{"norm": "layernorm", "norm_position": "sandwich", "activation": "gelu", "head_dim": 64, "fused_qkv": false, "muon_scale": "match_rms_adamw", "orthogonalizer": "newton_schulz_5", "grad_clip": 5.0}
Rows from block 4, named by matrix and row number. Rows with one number belong to one neuron. Each number is 128 + 24 x the weight over its row's rms, rounded and kept within 0 to 255. All counts start at 0. Numbers have three digits each. After the name is the row's rms in percent of the matrix's.
# fc1: MLP up (model.blocks.4.mlp.fc1.weight, 768x192), inputs 0-191
# fc2: MLP down (model.blocks.4.mlp.fc2.weight, 192x768, transposed), outputs 0-191
fc1.130 086:173131157102138122118116063143104142095123159128100132091081119138136139134131148196110129135128095132169129145123168137126104130134122156160093108131166143129115113101142113147146149083118145111126126158126119128110157121161093141126083097100176129103123108133087071085096121178120124151136129128125168114093150149158122128129177083143109157139113120099133130127134085098115107128149107121097143145120119137151130092133145138130123125122133131128162137109115108131169206128090151152139119113160124151137078158148131059126141130143103127163157141113115108138124117103161159129
fc1.131 090:094127134118125149123127094141128101139150136106145137162126171118117105125083164173142108102148120086142141147099157128133110124173150140123161118110146128116143170122113129132122114139170122152143130128152186125079159127168143112173143063134152115118121132041083124077118155111110125136152122103156112113130117133143118150123103158131119093102122133117161129136120163095124128151111166123117119071107126139104137112148137121120121117126105143143096155124122164172132107123066154168110107115079122117137114102171129125133139155120092164094158126143166100145141168142139093142
fc1.132 136:124108125149099125108156133101173134133107120084164136128145139127121168139159094112148113131102099116127126096176138135136083128159123133130133100120095130117155093121115111161131133142133097145140128129154096202099092127115159125145137128169142118102133151156162156111147082179133138134097124108127114153146129144134097109106180078117139165117120175129153147105135113124121082145130170116106202126109160093118111109109070136140139123088198118144127112132122118126137160157142129108070114107124128122101117100145164111120137163094128111138112127133093116148160134158130128116
fc1.134 137:124091116183097147111164144146123093144128166099136164146124136112064130121116139116140118123170125134108132085130148112147125167130123128141118128098134129099134152117126070087148133120137122129125103162136108130144164138151129098141150158112095080122093135082108115143163117142127149134130128123129090164115137176127129128113135096097116134146102122141162134134116172096137109085198105168094132112117159099125100113137103203142111119116140147139126098150143111156170113125185112138118119114147154130111128097100120132171137134117142158164080092126137117112171138156124083149
fc1.135 062:143135120090109114129154148128158130121153090168171109112132104105139073118123100122117114142086135131132105172146123127141137157129071131149128136158167153131122145205139080112188066125166117110122164154126182127141102126132099134113124137147098125091124124076152121127132092098180101119098113127102130112127081182138119127218107155110127151125126125120170171161130156126104144156141130113121123127128129153123126087175108090092100149113101080125143145123118113129135141154121115158111136118116123128164123127137130111111122115130124132147114129124125132122121130130123122155
fc1.136 135:144149143100113114123114069122155177117098124121087145149089112083127101141167164134168116145157107136111132170140166157132136147114148150118130124138123127130158137155112156115169131074114119145094113131126143134157138088117108118133123133133145121115153174132099138121116086124158092118131140083154114094137147127123172114105134137083114108122123125137101102121153145106150119138133147125169117129119154162139179153133106099144151156127109151111129125138119153138057173150131125145159137163148146103127148085125117147111099080079113078112103090132158072154147136102081132118
fc1.137 044:136141090113107102116158120091180068122139133081132147142121157107121115127124059118162125118157164177129112112152131127120136129071134130103141128185124102127106122125141126118119126123177145152131135095140112106133128115128123102081176122125130144145157109082122131139121185097119097118131095142142170125116142110123140131120115129144138126106161145108123151136128141158139136096125095119124122128142092138130153141099127143164211195129101130124166132129102138131129134076128164117085145124130134110099108105140145134152073123142054149141127158114154106115145123122108161123
fc1.138 041:136161149150113105124123128117089127144088172106155117120120096127131127150187207078146136088101080114124131148130127151127129196125181092127113154110134144162133108124123021129132124138131119111122183149154121139116112149122115127093154083142151133095179130091149143070145133135133116119129136091134109128139133167140125130133162153162121124139112131129121128131128151132125128137121125153100141129114127105138138172130119130131124124097147150144139123126094137148111075130133107152152117123133143086141144137108190088127136131147064111107129115125128163128150154131131128118
fc1.139 086:087160105124137135160128171140127122118139128121062084102120106119139102160140108167126151110120137128128118123194146073131128142181109144075121132124138093140142147095143132124132112144099161131169093111076125125146135114135133140136159123152142114126112126135150151132128131100101126126140152135116090085190135142128160095141117144134109093139126136141100118165168166141115125143111146099096110114145096142111109113117127137086139144099132115129140113106147125155145131112173076181120069152129097143127113124057134129126147187106154130127122079128143103151128145139088136158
fc1.140 104:085121151115121121159130111123174124130124127091128143129126134144145052095131133147126097126114153170128077137128178128132131116089155116124123129115157163156136129060157094124135143130174146131090173114119122130146119156112148160130124133141116162127145093120127117155142102160174156136128126095172117137132107148124167103128130151104151139121117121116171150112072125096134153118139154144131126086131175155109151120114167131129126121135117131127168166115129128123161122103136134132107112105080105138128127174103081118109134147121127135143041158139150099133174160111129091094
fc1.142 095:193138113124117157203154127121093119147122146130107118131126118107145153146122103104163128149112104144144152127097185134123033133107115125169124139103154149096117176131137135093145086120156128129086110119113128141165094148111064102134121104142084124111129139141121130109155128128126103106121142107116147133141136124148113142174085115117096178143120106139128109126111117130167134137128133126154121124095168127128126068182107122131093130144139117120127158136156151137099143133128128128180132159139112128126103116122137117095172126117077128145134099123126132118162163105161181112
fc1.143 137:133149127147131117135091126101145128073141116124116124142144168112131146089096096128115129086103146157156153124122089136133075155125140143124120114138116126113127115105134127115162130103096114188076111129157135132131111136139088124152150132136192119144147067102084099115174153106122142162105145122084147133139145132142130154119160109160088170111164157073123155157117130140133118063118120149124120132104131144152179168132147102123097157093141136115112115166151121172149152108117105125113111164116100104118096162101117146158073123155152131127148159154129145127139111126128158119
fc1.145 051:084123125122128139121152089128172162152119092107102165131109176115146142154145173136137131126136139135119138150133141156081122106186112133137128124128133149175149123110111081097112182126106126145109128142093134132137121142104131124130129125128144132094090112165118130121153069164129131130098128117162149126052120096144216106124123128122153128117143149109104091147191159088120094156115112137132132135128150113151138124139155151100111124066119133117148132183160126140125149133143176169132114137136122088134100165087127090155155126121116128121113130124139108086130138124128126130
fc1.146 144:151163176153132139134137165146129109152203150124115157160082122158132140137116153129116099100149122160117123122091131117123105146145135168097142166139146165147153140082096102122105120124129093186132150057116131122134137106111146128110109085109121129112122128087121103162164188118148128097096115113127115129113142119131134157128108131170090119128114142070145125154140128132101135134102150142162118137117142147113152093109099153124166105122169074108115107087107120151129106157169150132090132127161097109124127083115181147131157101145113141127129104111116118130146132144153126161
fc1.147 025:121115128140108122154128128156125128019128114125151114121138143128128134133192140126035137115130117136131096134115153160120128128128134107113113126120174128107124173127128140134127194130116119130128138136128163123121116133151192114134131127129118130130111014057132109124135126129128128131133160107128127131126144081126100128167120058128170128133129131111128112154115125128044119128128109128155132115125139135126096123183128120130128126124132132128130153131128138158192147128139117129127110106110123152136133128129132130125115138126191085120127149128122128131129128109127153122
fc1.149 096:145138104090131128121122116123128120130130132116150134060102151162106159130123130148120106151156112128140152088114181155147145127133136150141145120123157167119151125126102090125118148157126134121120090119138070095118152167119114104128084135109137089122116115124112100128144113166163098132156137127143143186167137091125151134078124090144139137079157141102164088152164118145106131098128085154037109188120133173123117177129104147154103195136124131110151140135128160080147144132122136126141114100108142145145132137124107119149114135079140151134133118131118112106120101119130121135
fc1.150 124:143123147180164127165099137125117067074128141123126158122106154081088151108131124118123147143131144144085137160136153094070074132147140143128097096108156137109126172149152140116101137115097130166059096138146109128176138129113118095146159130153131108115129149107151134138126166109112141168094115125102152129070127128125130099152132139133154140155112142118111142135101133153126158107100105143113095133115136104080100110130149150120133129106134120138121145112096168113175124146120146105138134159142121137088120145070105130145120123119153132177091141146138161186109130146146116087
fc1.151 113:130131151126131136174139073097131122148103128176109154140138111148095136160136108128143123150152110135162132129145082105192127147126132110082115117117122128110135121147124141123170085125120133125125108129129127127165107122123139176157153126147143078149104149128124162063107122121122109104128155128130101142098106100137117127101126134137116069140114150098088142122140168129116171101083133127128134108108124097125079146129146153124128123113125163170126201100135107135094137167134138081140122152081152111100136115157126165153129143153136099102137166156119121112069141143153070145
fc1.153 135:135189173117148142140121159110126139089138111145100094112135125132130167098121129090123122134131148128131127062146143132149134125108112120129070164113120103119153185143165115127126124092134145146125135091143173087141139109102128123151125096106121132143134113158074135131146140116099102148136163131132128095115091142148106105151145182111142160134148171125145130152145076108111139124130090141061134136121117171136125151130154152081191133144148126154106061125099132103131109171129110140130102137143136117154131126103138140124138145111133116096139103144115119193096088112107148112
fc1.154 167:094102129060121114138130151122149127130177095156129101139136144137121119113105124141130115126145115073124154105141080127175143115175114132140165162168122128116138140068124120095146139128130123125128128114111147101134118142114141127126144200124140106119109109112130069150137153079120125138141107122145135158174127184189112113113118106144135147134152117118154120159143126121134134118134069110073126135147152128159078099126128136099110115152111090162126124114122148140122168159128172140153137143122103101129140137096139112079126146127151154078132111120123195118143128096150163107
fc1.155 124:158114149093110142143140120146119118130147133111175136163178130105115109143133124148127099138151102153145122139140108134113121137082132138081140136102146163099129126086153157122105099112126119112092101130104100132139109120096129142186168199119109112151137150141157119158123124166074107119124106160116094129112097068135128143127133115123106094134076181119114108132116107105125122153175146121126129104116116150147124138127162130113122136176152067136118136098118139125163097114122125160151116172153129136153127169146138197130184126148140066124140116112132123156111088128130107127
fc1.156 138:111167133101168084138116156096140136131115109133120135129059115147064150066093127144158133118130097139097158165108141153132109126127145142113098179137155133094139130113095198117144107129133138100116136128128096126153124123128121102166137131142099120094117110126100122121176125164144137083130167143113154125143101113135124128160141106089129142155185119129126096077111095138155122119147148124135102131133147142115114105074124134130109162150150131119165118122212134161145119156134172127128130109160132131103112141169103115120161130146142106115124133085128168100128130106134120102
fc1.157 153:132162102097186124072113133137118158137145133180137151120122119147153135125090162147150141125143122135094073148143126106170105134124159103098128132122153120149132131109112151130141092072097129124125135082138115109119140132126074142127153111163125132131106130141121114088123122142142171067149154092138119076128162130133131120135122095122123119131134133139160115094147122151108141132136124128136093110127165146137117117146110143138136096176120169134099109125177114112182105181107142111138103124131111122125118163140144171136114187142190093159099148136127126122117091114147112058
fc1.158 105:115149136128119098124117108148162101169066108099182127136147060116155126114146129099156155127119133154148123116134179159196091095109115120192114112129135133132119121123115098115162121159139123133125139099148126155145098152117122132108143113132093140118138122095130119131166120142112126171098095188085118146126105144068138132145166122144106145129124086124149108098122136164139138153108109136131122135135160104125111063131149107157126136115123095134141171167124120120107123139128123120133168116139107143110159143163071178127129144107089138115169134120145161128092160109124135108
fc1.159 146:074174158104161137133104133106157110132134104124111153109120121129127117171147140122155145118113116211149134126165143126128129099085152174075078097149164110140122133133184122139140136083152144146076106128112133115128130134106093133129137169172170148132120131136108119158156113152122138109133155127093167156159145153122135140132119125157131180093157111123124124145133093137084141128140113136164095091138109116094108098164122066152153132134154124140124125140121116099123086098150099144090119122121107093161092113113131160124130172112109123112125136116139128155115125134121077121
fc1.160 044:123094164125135118082116129129158103174116098110160143142196126103128144125135145127110123157120124092119136117147133146147170154127129143139095129149141116154101151145138119114129126129110132158110128130125105171139159153102120083145127125127098122120115105114109127108151058104143121126134135103144126150155129132146124129163160124153131139129117109135129101107104133137123135118109148125135154182126107126120085187149129137129106126132135214141118137136189127077102136172143082156131130145125177067110088133101120105126108045129099157137093125114103128125138122124189129115
fc1.161 146:148145126138163136137113146139087128112105136172100132158133122119126128098133128100127080139076139126170120131126116139168190112144127114084127119104170108067135091139135137133127117150142116137149126126138129131119107122133141136112133135141112141153151095103092145174121104151102071114156137155142100113123130108163131131159127133135125135126143117074122109097133125153057097149170154101122120089144133152131190120127152122090122139145120143198133146089141115129121104172157146136108067127111129129155138142100067142194138120121114103115079161139113151128121131109127130141
fc1.163 158:127143075124110110115122164068163138159164076169093115138100142127133126127109122110133087134117144104070123118138108188123117125175128085106167157112123123167173152083129146084096088163094114156127140101160124137147100131129101145135150159096146131093122120116121150075117155127171169145156102144124149137190118129140131124129087129126145158088148100120155112159150136158124136107134127142127108125146097146113134102126128158133137092161161135085152155105125137151127133106116132144169101133096156114153110147153128129123126123101141162153109122129148100144092126135148113127
fc1.164 045:128103101140126119141129137159134131128129129129129128123117147128139079132150135129134128109114122169137144119084122064099122149117112127127118105090091148144142124097134177130143120079105111158136129072110146137159093143120128130114117152126110144103083158103117141106144116135146105149160116117086136158092119128162110115150131151110132164126112133153124097126129153128122101121144138173117105150127094098145114114146134150143133172106127152136163117119113105166091121140161093134140197105061122153100138158132136175139176145097150126123092073160103086120106135196160180118
fc1.166 116:121070088114100130098119120194128124129139156160182113126114088105125135128108143116173112130146102121151132111113116119159132112104160129073128115179130130115105137111166111147119155161130120153151099124111151152087129139108142121133120104092127162138118084146158093171124119095096134115146161175097128115128096132152154100132093125118151131074108155095102136120150179119128154145169130136144148105090126107101109138187127137132108153117097136125130133126138087170131104157131098157119125111103141129129129153145124125073090115145140147184151178108141123136156135139156118137
fc1.168 125:133126176091128131097115092154171116148103128070119097148155150089168127125174129129103104140138088119123114120137147131148149169098132101119170124153136115147132126091106098136148135108148089115114153121105128092145130132118130118152103119144142123156129140144140178188107098126142128149104168133133140138140145158123135141157109129137091136113145105114134096125131125104135167139125113109119124094106180114063089102120132145127086142105141163149140173134108138158127141133120144132115090118132120136115128127122129203182125125135142117158058137099133086087146165101141129081
fc1.169 027:179115128115133174146121130132121126128128124116095126128071120107125116105129140128131132128124140121134129128130133146133089132128122122136110149128138133148127121129126205128097131142126129135064127035172111126128128130143137101090190167117117117136121085119136097141135115128107144146173239129180130127126142124126121111131130127150131118115103164126104171125120127121100127131129110124135125133134087111130120126123133117128128104143128123127124128128207129134126140126124122164124184132084182086132127131129163066133086138100146130128164161130130100118130096177100132148
fc1.170 023:128108128129063139131115113113125119096125128105107128128130134129159165137128123129128127139094175161130128130133129141106120129128130128124132137163128128127128119062160125129129128127150128146128132122127117128127131128091119073087128128063127226139127194070104129128128141106129114118156128178124128186127148128113109195124106136128092113145116140128135122129184092126120128128128127132111128132128130125137248118128145085185150128130185127127147122129158129128123128129120127171127132137128125129128121072130120126129128126135115147128131127164065124128128112141138170128
fc1.172 011:126045129127128128069131127128128128128129128128227128077159128130128128128193092128127128128127128128128128105132161128128128128128004169144128128128128128128128127128128128187109128129127203128128128121128129128114128129127128128078155128128093128128128165138128128128128180128128189128128128124128128128128129080077128128128118089128130128127117156128128191046111128128128128131128107128128129129128129128200128131128128127191126128128128128128128165128132128103128128128128129093080059128128128136128104128128127128128128107130128127128128128132127128137135128128121147152
fc1.173 137:154114114183165094114088112132143119099171188126111093130153146115134123118099133136123163105154143118139095117144131113117156087183144114163121128087120096107142175125107161175134148124167164094163161184132102139124112149138129101097170129138118129153152089140131167129167129140115123126131116113141069113132129127092124140130132107145116101131086163112141094122123126107117131135187069131144112165121124181145111113107134132117119149109085119119133140110112147153076092095135126147130120122113194117116126133143096122135123112151125143080131107143146112130146136120134124171
fc1.174 152:050102139076120135130180088136120147131108139134147137121135143112126131119115137123107147099116158141095129126144105122133146109182100143131088124119141154137115123144138178141139103137162103115112126070126125088104099133104128137116130130119089177110174141091170124085124097145138096148104135148111169116106132115133132121111155134143156142106092135141151116117119134150126115153130161134111146166153174090133131119142126103152141139135112089147142172161098132089136128142130142155152151158037096126079153086145122126147156127154091110085136130154141141145158148142117107109
fc2.130 081:163123121140138148126156118112122128140116160097162131121119184183118113105139128122112109128138104112111162116157082115091124119107120152134144150132147130095131126159119179151126100175134151108183125146135141120134104122095115138124190129152112066153127138088139132137116148114126129083126180150114127170145131129063108157095121112079150075139121102112136098095109134122113109131131115128145122128128158136172123120139067091145145136145098145178140138125124112130112055144108105131148122130120099117119120130101135168146142144144126132146090130125120145145164127077127161078
fc2.131 095:123128128111152149097135149153139116129137157120166143083138159121096107087150098151152152151136101131125146124129217138098114117111094152121108141139126127149129147117112139106109148129136132097079158064143109124112085116085126096098078107086138071128133123158077154127127137162140158121114117130138136159083134168108141132110132098153133130189122127127085130117128131124128133140145124129158166122146136130107126154128110132140107126132213127137128105175136093116173137107124144136088102131169127114118135152135128151142148116159082144105111125097082119153098151143117135131
fc2.132 136:110140084120144126120136148122151094139135121179099079090149131093110164131126127133157115139142151135066107171112104141114154124131117139110154131118161129083140142123123120095146116189140101153086121152116121095113159151144116143114133132149116130095130106131114106159129133087148133084175094104085135128140096101148155118159097155107128114101128100145132149184116155118127165146132120065126133115138136123155140192159190123124147101174130113096115136114130128163139139149162139135093131144149123117068098113121134108115142124144160126170131148114123097094147112147095106134
fc2.134 150:113173116174140141156167139110139130127125082134097139126187130115137170103117095106123151114153112108136157116086122149103116112099131112100124157188114124135147056069099117140105140186100116099110141148140105118170127137130125078116136078110099167127077145145144143097121134125118135118117106163104123106146128143112131128108147102130142140126116134175124111139121115078155132146130194111119147154127092131156170143151109151123107115104172129129118096168115123140138134100147123150146132104112092109116166124154117149160134155097114116115118138113168119171124140173124137132
fc2.135 055:132137122180148134132131108175117156121074118100133128127157126153088126128106140160131131126114130112157137113148121132167155130105132103130151055151068096122120121105124168137115099127065156135117086085148110118097141129115187107173106137130165112140127159155129140127098157186133147135178171128134129114156177115109107133113149131129124134174140109154096129138122085107157160100117107142147115124108159143124131132113144145164113079194135135141107143116121110109121090095127126124131112093142125119126106117130148127114160135106135082138125112122071142141114112120149166150
fc2.136 135:119123156122108108159080128145080147102142145131184131116133149146150182099087115158107168149116150153128135107101140131153112119118129100136139069073118083116139106134129115119135108148109167139143177130120116099125140121129158129132108147119157139111155161100143112124122126120128180133104109120111102122165128139120123152127141102181144154084150097127123145136106162157166146153106120086135147129124169128114118090128154139105108124126087104069107132136166078156145127081138167110123189100110157101098177106139171114113138149162125127129122121128145131096112093129146135115
fc2.137 041:133128040133105120127150130117126131127138127141114151128126086129114098146130136119117127117133120144164114169160130129161135068124074128130110114135141115064132119182121127135137191125145070096095145152148135125113112128116128142145128049131154128143211147114109108129137148145105126138130121114130128145107126122123084133129167134119137112080136133142132157137125118121125132153065156127140210142118129106116141109119140129137129139128143169144127095109127184117132133111134139120127153124125162118123112103087127189104094085132126151139111094102129138131145161149159128128
fc2.138 039:142117128134118125078131240130127128074129161127153123149097168097174156122162124138116102123122152132127092128119124109127119128104125119100144088164166116110117080185123105132140137147128158124153133108122125169117130098151103104174113141102132107136054113127130141135126128130138128150101084130139136127100149128163119151145114124126157086132164118129121119128131124098109158145152141115142136135124129141127043103131132155125138114118173144143095130129134152127144119137140134123086120134167143120118128183171129085113134167126079122149111169120107122122116129138146076137
fc2.139 083:120101112086161172152130154131082115118189132136121116133137090138150152066096126095123150172100123104145142140093126183115104114138148153145141124141077123137126177141106109133092120129127088100135118130185094127120140163131120122152101109131151146119092138105126130140135131127122077149179127117171132108132097126165132129128097157140119160095181140173101107072121122151135104125077162117133164164126130128121133159122058133103133113151146115149129116139144117131108144153134183111116152108116140128128127154113106112123117139089070117119159151132124143134138121120122147128
fc2.140 091:110163101163118143091113115134110139088124169109138144175157128130159123140160095165118126126130113079138115115150126108137128163142127113117134140155160154132139124141153131128084136159149126146105115173085126092145093122127142097114119117167132094136127125181119166078151182121127140127118121119124151137112101130119098142130109132151087151104086131116150127139190123143109128166081131112111086151123119124067137105089169110129133113129131143143121099154126071106106138192125099152161151167115121138098107122137087080124140158140138105162131096147118170141119126152144124155
fc2.142 088:121116165159132128071104121176147184088093092135136133119128123165099127128133126133119127117124160128131128122140085120136167130188130146129126122169150159126131144157155121128112129167102128118131131090106108097122097102133105115120108144098186130131152123140134162111083137127187138117126121160120108138068135106126171122104138172140118117113139132132172134153118158081130117143130137152149170097132127148125120145102133106104151132088133135107138106094090110117159132093120148099125127118099142146115194127098080166131086097165091117125146101121099118145120123173116136173
fc2.143 149:140118077128131127136165154107133143127132134072161116135098093147099130155131117123135131151129149126099125119160108122145164130189109125136098123116171140084115119128107133117126161132129128118123129126144111132122186148118129123146141125134135132159139161090093107107132129107139129097138142127100096145079163133070137124098108132163134130115111115138130134151122155147107121116121199142121089190127179146127121089093118146127121118064148166118128109131113128112141147109121118069150097153186064144109115142097100151108122112126195127109147129122129109119169154114136164157
fc2.145 060:116070151121255114128121123150125128121130128139115138121128138151141143136139150139128126086132132144047194131142098137152138105120110143135124132123144128175117128157113129125201125123158107126129129141140126107116153106108111136142101127107152158120112091136141106143123127095130116126127147143137116121141107154121136146112122095115130146132150144110192092104131125134127172123185126113099135140135124129143121132116128117069170114120124144133106132125119081128131126121115127155120136130138143136139130118129061128126108129133131192082147122088113091138112153159125071080
fc2.146 157:100135087127133130137125147113149102131136097131142122104161130116107125133119108133156136037132112123126140143140127196122130131122128121150140117147119096135142150108138158132133130130104125187114111121088131133113086140115132062124105112123168134131132151118106074147157148120118127110144167126125179146102121102117145113121128089098153135163127087103149139146128160117132133118127092124134184122137122169102125122138145101143114120078139218129131137108161092136129132124139151133119118075160124121114128211159141168114119170143125127154087115140100138110134100107131168127
fc2.147 031:129128128132128129128127114092137129119128123125133153122128080128132131114080128128128129125135128128128108128196125115134127130137127124161137066164142125131129125122122125132120129129129127145127128137127127127127105140165119133126124126120136148127133157096142151125144136113129149128129017150129165101122067142115127146124144131188127136065129130202106123111123115013139143126178131142127119120096127128110128128124129098129129158139132145119137129129165073122077124115125128129128149139128072086058134129136125118149139130129145089202114107127152100117128128118128159174
fc2.149 101:179105103124137137128120132074167145131148126151165117184126137092109130137132117102127111046130089114124116154148100095123093116169144184122115143134168112128120137135098146136148147094135133120129151142157139130122103070152135128139169126103107124142099145111184157078098146088114124142162086153126132104130092138158140120135111092124171130133122126116116134127130127115121140132149127164187117082152080121110132120129155107126111129119160107143150130104135099128106100153126132133157123136149154077176106155128128169107134136147127136075139133089109144172099113161142114129
fc2.150 127:125158123111120066133104142116160140137088121129136161096144110171112139129196126128134134121115128100130124143078078112145109121160156144165121135113150117147144068160101109141154093154122089125129155131129143111114131090161177151093124121128158136159124159117106119046115141134125096116185137164116136142132102116102140151109090114161128119113132110169149129134151149116097127084117128099103158100127133147146140155132118169123137142154167133093137123139114129170125140129129111116155087096157151128131134099122120091154141120153128115082139117157140148102169115177091129105
fc2.151 092:117094125102144109115127147131128099148106157116128130114120127152082119122156121129145105126103113100130050155120121133132108130092115118163125136094065126169160081115163122143114125145153149131138171114118119179122145130170150146127113128123135151136120113130161129128164091128098145183123086125127116172141154132141079120152129129121179171083147157129091140134147142141188135180135110157166166090123130117109131140129163096110104168138102148098130141126078119111150118131158077117159154110115080156111152120126130125118146112114108101140127131129117115144128109142071153147
fc2.153 136:083124132133128132109156121154133126109138097131126179167120118123151142135157104147184149141113136143063116125137140127119150112127137127158160069110118127142134127106118115109091190146152116139097160107125122138125125105173158124127153170126126148124162108135164103088105154121116131144117128167134138120119114118166113143121091127191113103135160083130141124125121101175123098145126151160129067100114116107120109102141114111134122116100108127142150187123191113123147159179159112138127138111130110159125141132129135092069128153132116116115128136130055127142130093085127089136
fc2.154 152:115157106179106125153116101151082171128088118146134144133125114112093128139096122121155096125095137172150125156134172116109142120160146102126124070108116117163109125177151128175108150118108130113115086160179085129114127129131160119153140140157125155177123097157126156105126129154144123133116158104136122111151130115082114083175116118145093104124122109135131111126118090137107123166090122122126093122090114143094172119132146137143110167168150132129138145092105109145126127131132105135126124116123136127159086170145198098184150129101100108147129148105124105134090088150119113128
fc2.155 119:165131137166081108149160101104105151123141131116130129146091087123152138122167153130133120140112128121158138100119120105162137192131129146136121143125154111172101139054108136143135139135105138105160111149130134128076133132122123132093163139162142152119085128086133080127137152134139191143143127140110132126130149169144081145150122133126127119151131089138104111137152149100170089130110095105129140142111117085139152103129121136120112134112072144131117109117115150118152170183091140140059117085125158105104140122145128108126110179153105108140128077161173115112100122137127130121
fc2.156 139:141128141145133166118130081118087133090124130133181127156155127052140107129130114103119125186146097124135075112179145124138183127134141136109137119138096122139082139169124127166119104126107160108132122087154071108131122109122158131123148120101141119127124135085151129149074127102117091158158097145121102136159135125148159129097119124107121132098117111105124089105139133163101076154099127159134128145145170139101135129116131135133115120093132121141123122127139140130150183147134092123143112149112122111169136104098098131112118127161146133150127151146214133137129072141146143156
fc2.157 146:130163126142133145147101140122122106166117123128118065123113123107115127081112166097099120122167113149113160119121168132139086141151135138093108153104120133121159096118122125110130137166126098159122130118125105124121133141094190121132116117134140087107137139148131117102095121147120118086128089100139080135154091137120136158110177160111111151168130129128126082133145120149090161143106168101122124126149160094107116119173126160170128105118159150156128128110111076128101160104181130068126182119152131141139157114079129131148132091129125141113182129165139130121153134187117144127
fc2.158 102:128110116103133104127156094130132120129097128148130126146154122133115129069122129153076125109096129128066124106142118119110190154177145132135127139137121118111123151173150193129133137122130106153138131165159100154104124164157145113131125091141197118130130134092158133093102130125130069107155110117139129079108131134145132114155106148126177145104163146137126091130114136121132117130126125107103159077130101199108140138144144130118122124142142117135136124104129085133127132107120133155150134131089193091174120116115127117074126095159166101158144099111105099128126152148126151164
fc2.159 161:083099124133158098074108130130146126116098094102133155147134146111137097153094180118106080084121120106074129107132174165095120124144128139136167146130129135143138119141157136083165152161094136135139110134137132147148158118118157189124107108067115147151127137133146139139090133132140155150121184130149168094125116135116133148163128091136154119133111125132152189134103115146185111127133124120147118132152122155122126111116082117157125125142132115100139124131143106089132087135127089159142150155106150139131136065113077137147085151122107116120125075156134118100120131126121116163
fc2.160 048:126135129146132116135128126125126129068105125127103133121138112087099144125096148137150135111145115131137123141080091193121058128114136126124113125114125087133099144110154092119128135155140084117134166118126093117157191114125092134141148119118130136156160147127123159161156128114128127165096131145128126087082108099108112143142127145116170128137166125120127113146199098158116147136120184132048123147146125163162079186128147142104124118134132127160118122141101137161167072144133128125119126152119125121140129159101165129161110101125118105105112128139125134118142151089126080162
fc2.161 125:127131126124127138144130167117142152096142111151145108139137118131123121120112113144147147129126129132125161120131112102128115124114072144201168127139084138133102126098115099121137150127129120108105113101153128130143129189127130127106121125119167045130133148120118108119144132138130182106129096140125109129142165140130162125107127113093144158122146129141104128138108082103161157060073116115153128157178107076121108090151123117130145130120133137141140129137145100104172135179113103150142165110208132087108135164156163091108126127131158120114165101097128145146101099154130134084
fc2.163 158:168157128117102163107140115150126150155119138110142131186173148106101158086131124085157130093177082220125113134138111118114126122100136120141124181139133099124116120099143167155104159092169124093112156115151127137105163103136159148144092080104125123152127123138121085102129128114132136088129123141156119149078122129114124121099181153083135108118138146119159133136104109118128147127128104126147094135134188142122126129133126129108147132103111073141137136084124141071110122107132120117149127126131137147122107152111141149148136166099150136087130141134087140166147097113120134165
fc2.164 053:128134103161154229128106135153145126108173153159142123103095137109110097139121116107134124143126138116131143143091129176136113143134115125125145119136139124121153130084152117134126122131080023124142131126122125124122124117173103188125123121108132114109117117147194115134107118121133125121168111166137129075121137123125129125075130085100125127120116137102096152140107129141135162120062118125134114137129111150114145079154109134157124134176158132137129186131168117147147120123094112118141098155133150122104131128116128130100172093150121116117118151114149120136140186159115127152
fc2.166 108:160133170151139158158125112128113125218078114123161138125129135116115126141121103129076119163129149132110123129143100162162104148128138134116106144106125103128138118134163122144183093119110117141116142147088130122129119175099161125122136097084092099149128106094154108095116084145121163190113094163098112128135163170105115133101158151126087154156126128112130124123146075151147133117160103130113106075130105131148145105145127138124143117127128107151103140129097156072150155132070141125151138111115122127124144104125170136125197120110150127130078135136127145098125132132150142128
fc2.168 136:166155128122114114139119096151120147123069123154122129137110128134112103121156123181157138095096126099121128106066130145148077127117129172137122156114116109154128119123110134134091141152159128123131191138144131126139117131119114137078091134123114155162119094160144129128137135121160203130114076172139134120110103131074121121154136137161144107140116097131144125108128124185099133133082173138143107135120115147115112106101147137161120142138095135111152119086123135101105134122174147157131102147148163124125140110137151114102110124145166173153096089112093125104088189105133106161
fc2.169 024:128106137128161103131148128099152128138124114124156194179174137117132129126128128086113106116127127120151132128115133132121124158095131128129128123111127119120141097101135104140138160128161129135141138192141159110097135067091128141142126125129131129120145136112138104096121111083082067102103062140130124120127126152127128117156178129129100128125107120141135134127082126124138100127099127103204127128105169151125131143148127166125130146168125130138133145079005124130134127142128133134146126187128111174188146126127156125149092111124127142133106125162126130130150117141116125129
fc2.170 019:119129056128146128127127150132139087172129087131140140129107130162072122127128126128114165129127128128129096127138126173128131139164121142121128130128104154122128124220126127097165132124139123129145173127102122129094128129173128166127138109101133119128131124122131072155099124133128133193136137128123129133134150118149132061127127127106125018108078123123127127131145129136120107153128131128128125128111120132127063128127058180129172126145105128127128136165170137151143114125127099135128130132127126118125119124127106163125127078128116098128129093128128128128128188067138139129
fc2.172 011:170128128144131127241102138128128128194123128101128136128128128128128131128128128153128128128128128128128128128128125161128128129128129103126187145128075114128128128075104154068128128128137080132128140128131125145128128128129128128128064128108127149128123128117128128128128128236118128132127129128078128116128160106128128128128128128102102144128128128128066103128129073165128155128128210124128128128128195128128128180130125143128128128128128101128128128128124128084128128146128128144128214131110128128169101128126091133128128128137128128128096128128128128085078128115188127128
fc2.173 132:091132199116150153131153146098137169138120112145159197071156118136137145129042132105107127105136124145145162094104149149130116176131090127142083128143150162127130064128145123112141113119149107074149136129125121125148111076111121134110103157130154118102128131163127189115123126127100118106137099139184155111188141137137136106131078127096102121117120110115086111144126127165134119144140158131142137138112124121121130127122081084091152122090134122150115110144113118147157161120117143108128146140144128146123112126152158128177122118136113130143161149107129126129128110107134127076
fc2.174 159:142156141151096145156103148142122162075094144185119085172135104098155111174117113138129115122093119142127203084097113068100103140114116127132122119112115083072132135088143134136151107077123138129118148156145107138133108131124133131154128120152160167128130134159158119134177107109127134136181137123129142134122129105107155120149136181149136088138122129071135146129136160092086095144153130164150142111119135167103131102112120148136129122149128121136150119098124081131126129169082131138137137110118159121104167168140124096081122146131135091133132110118131089116133122113130126167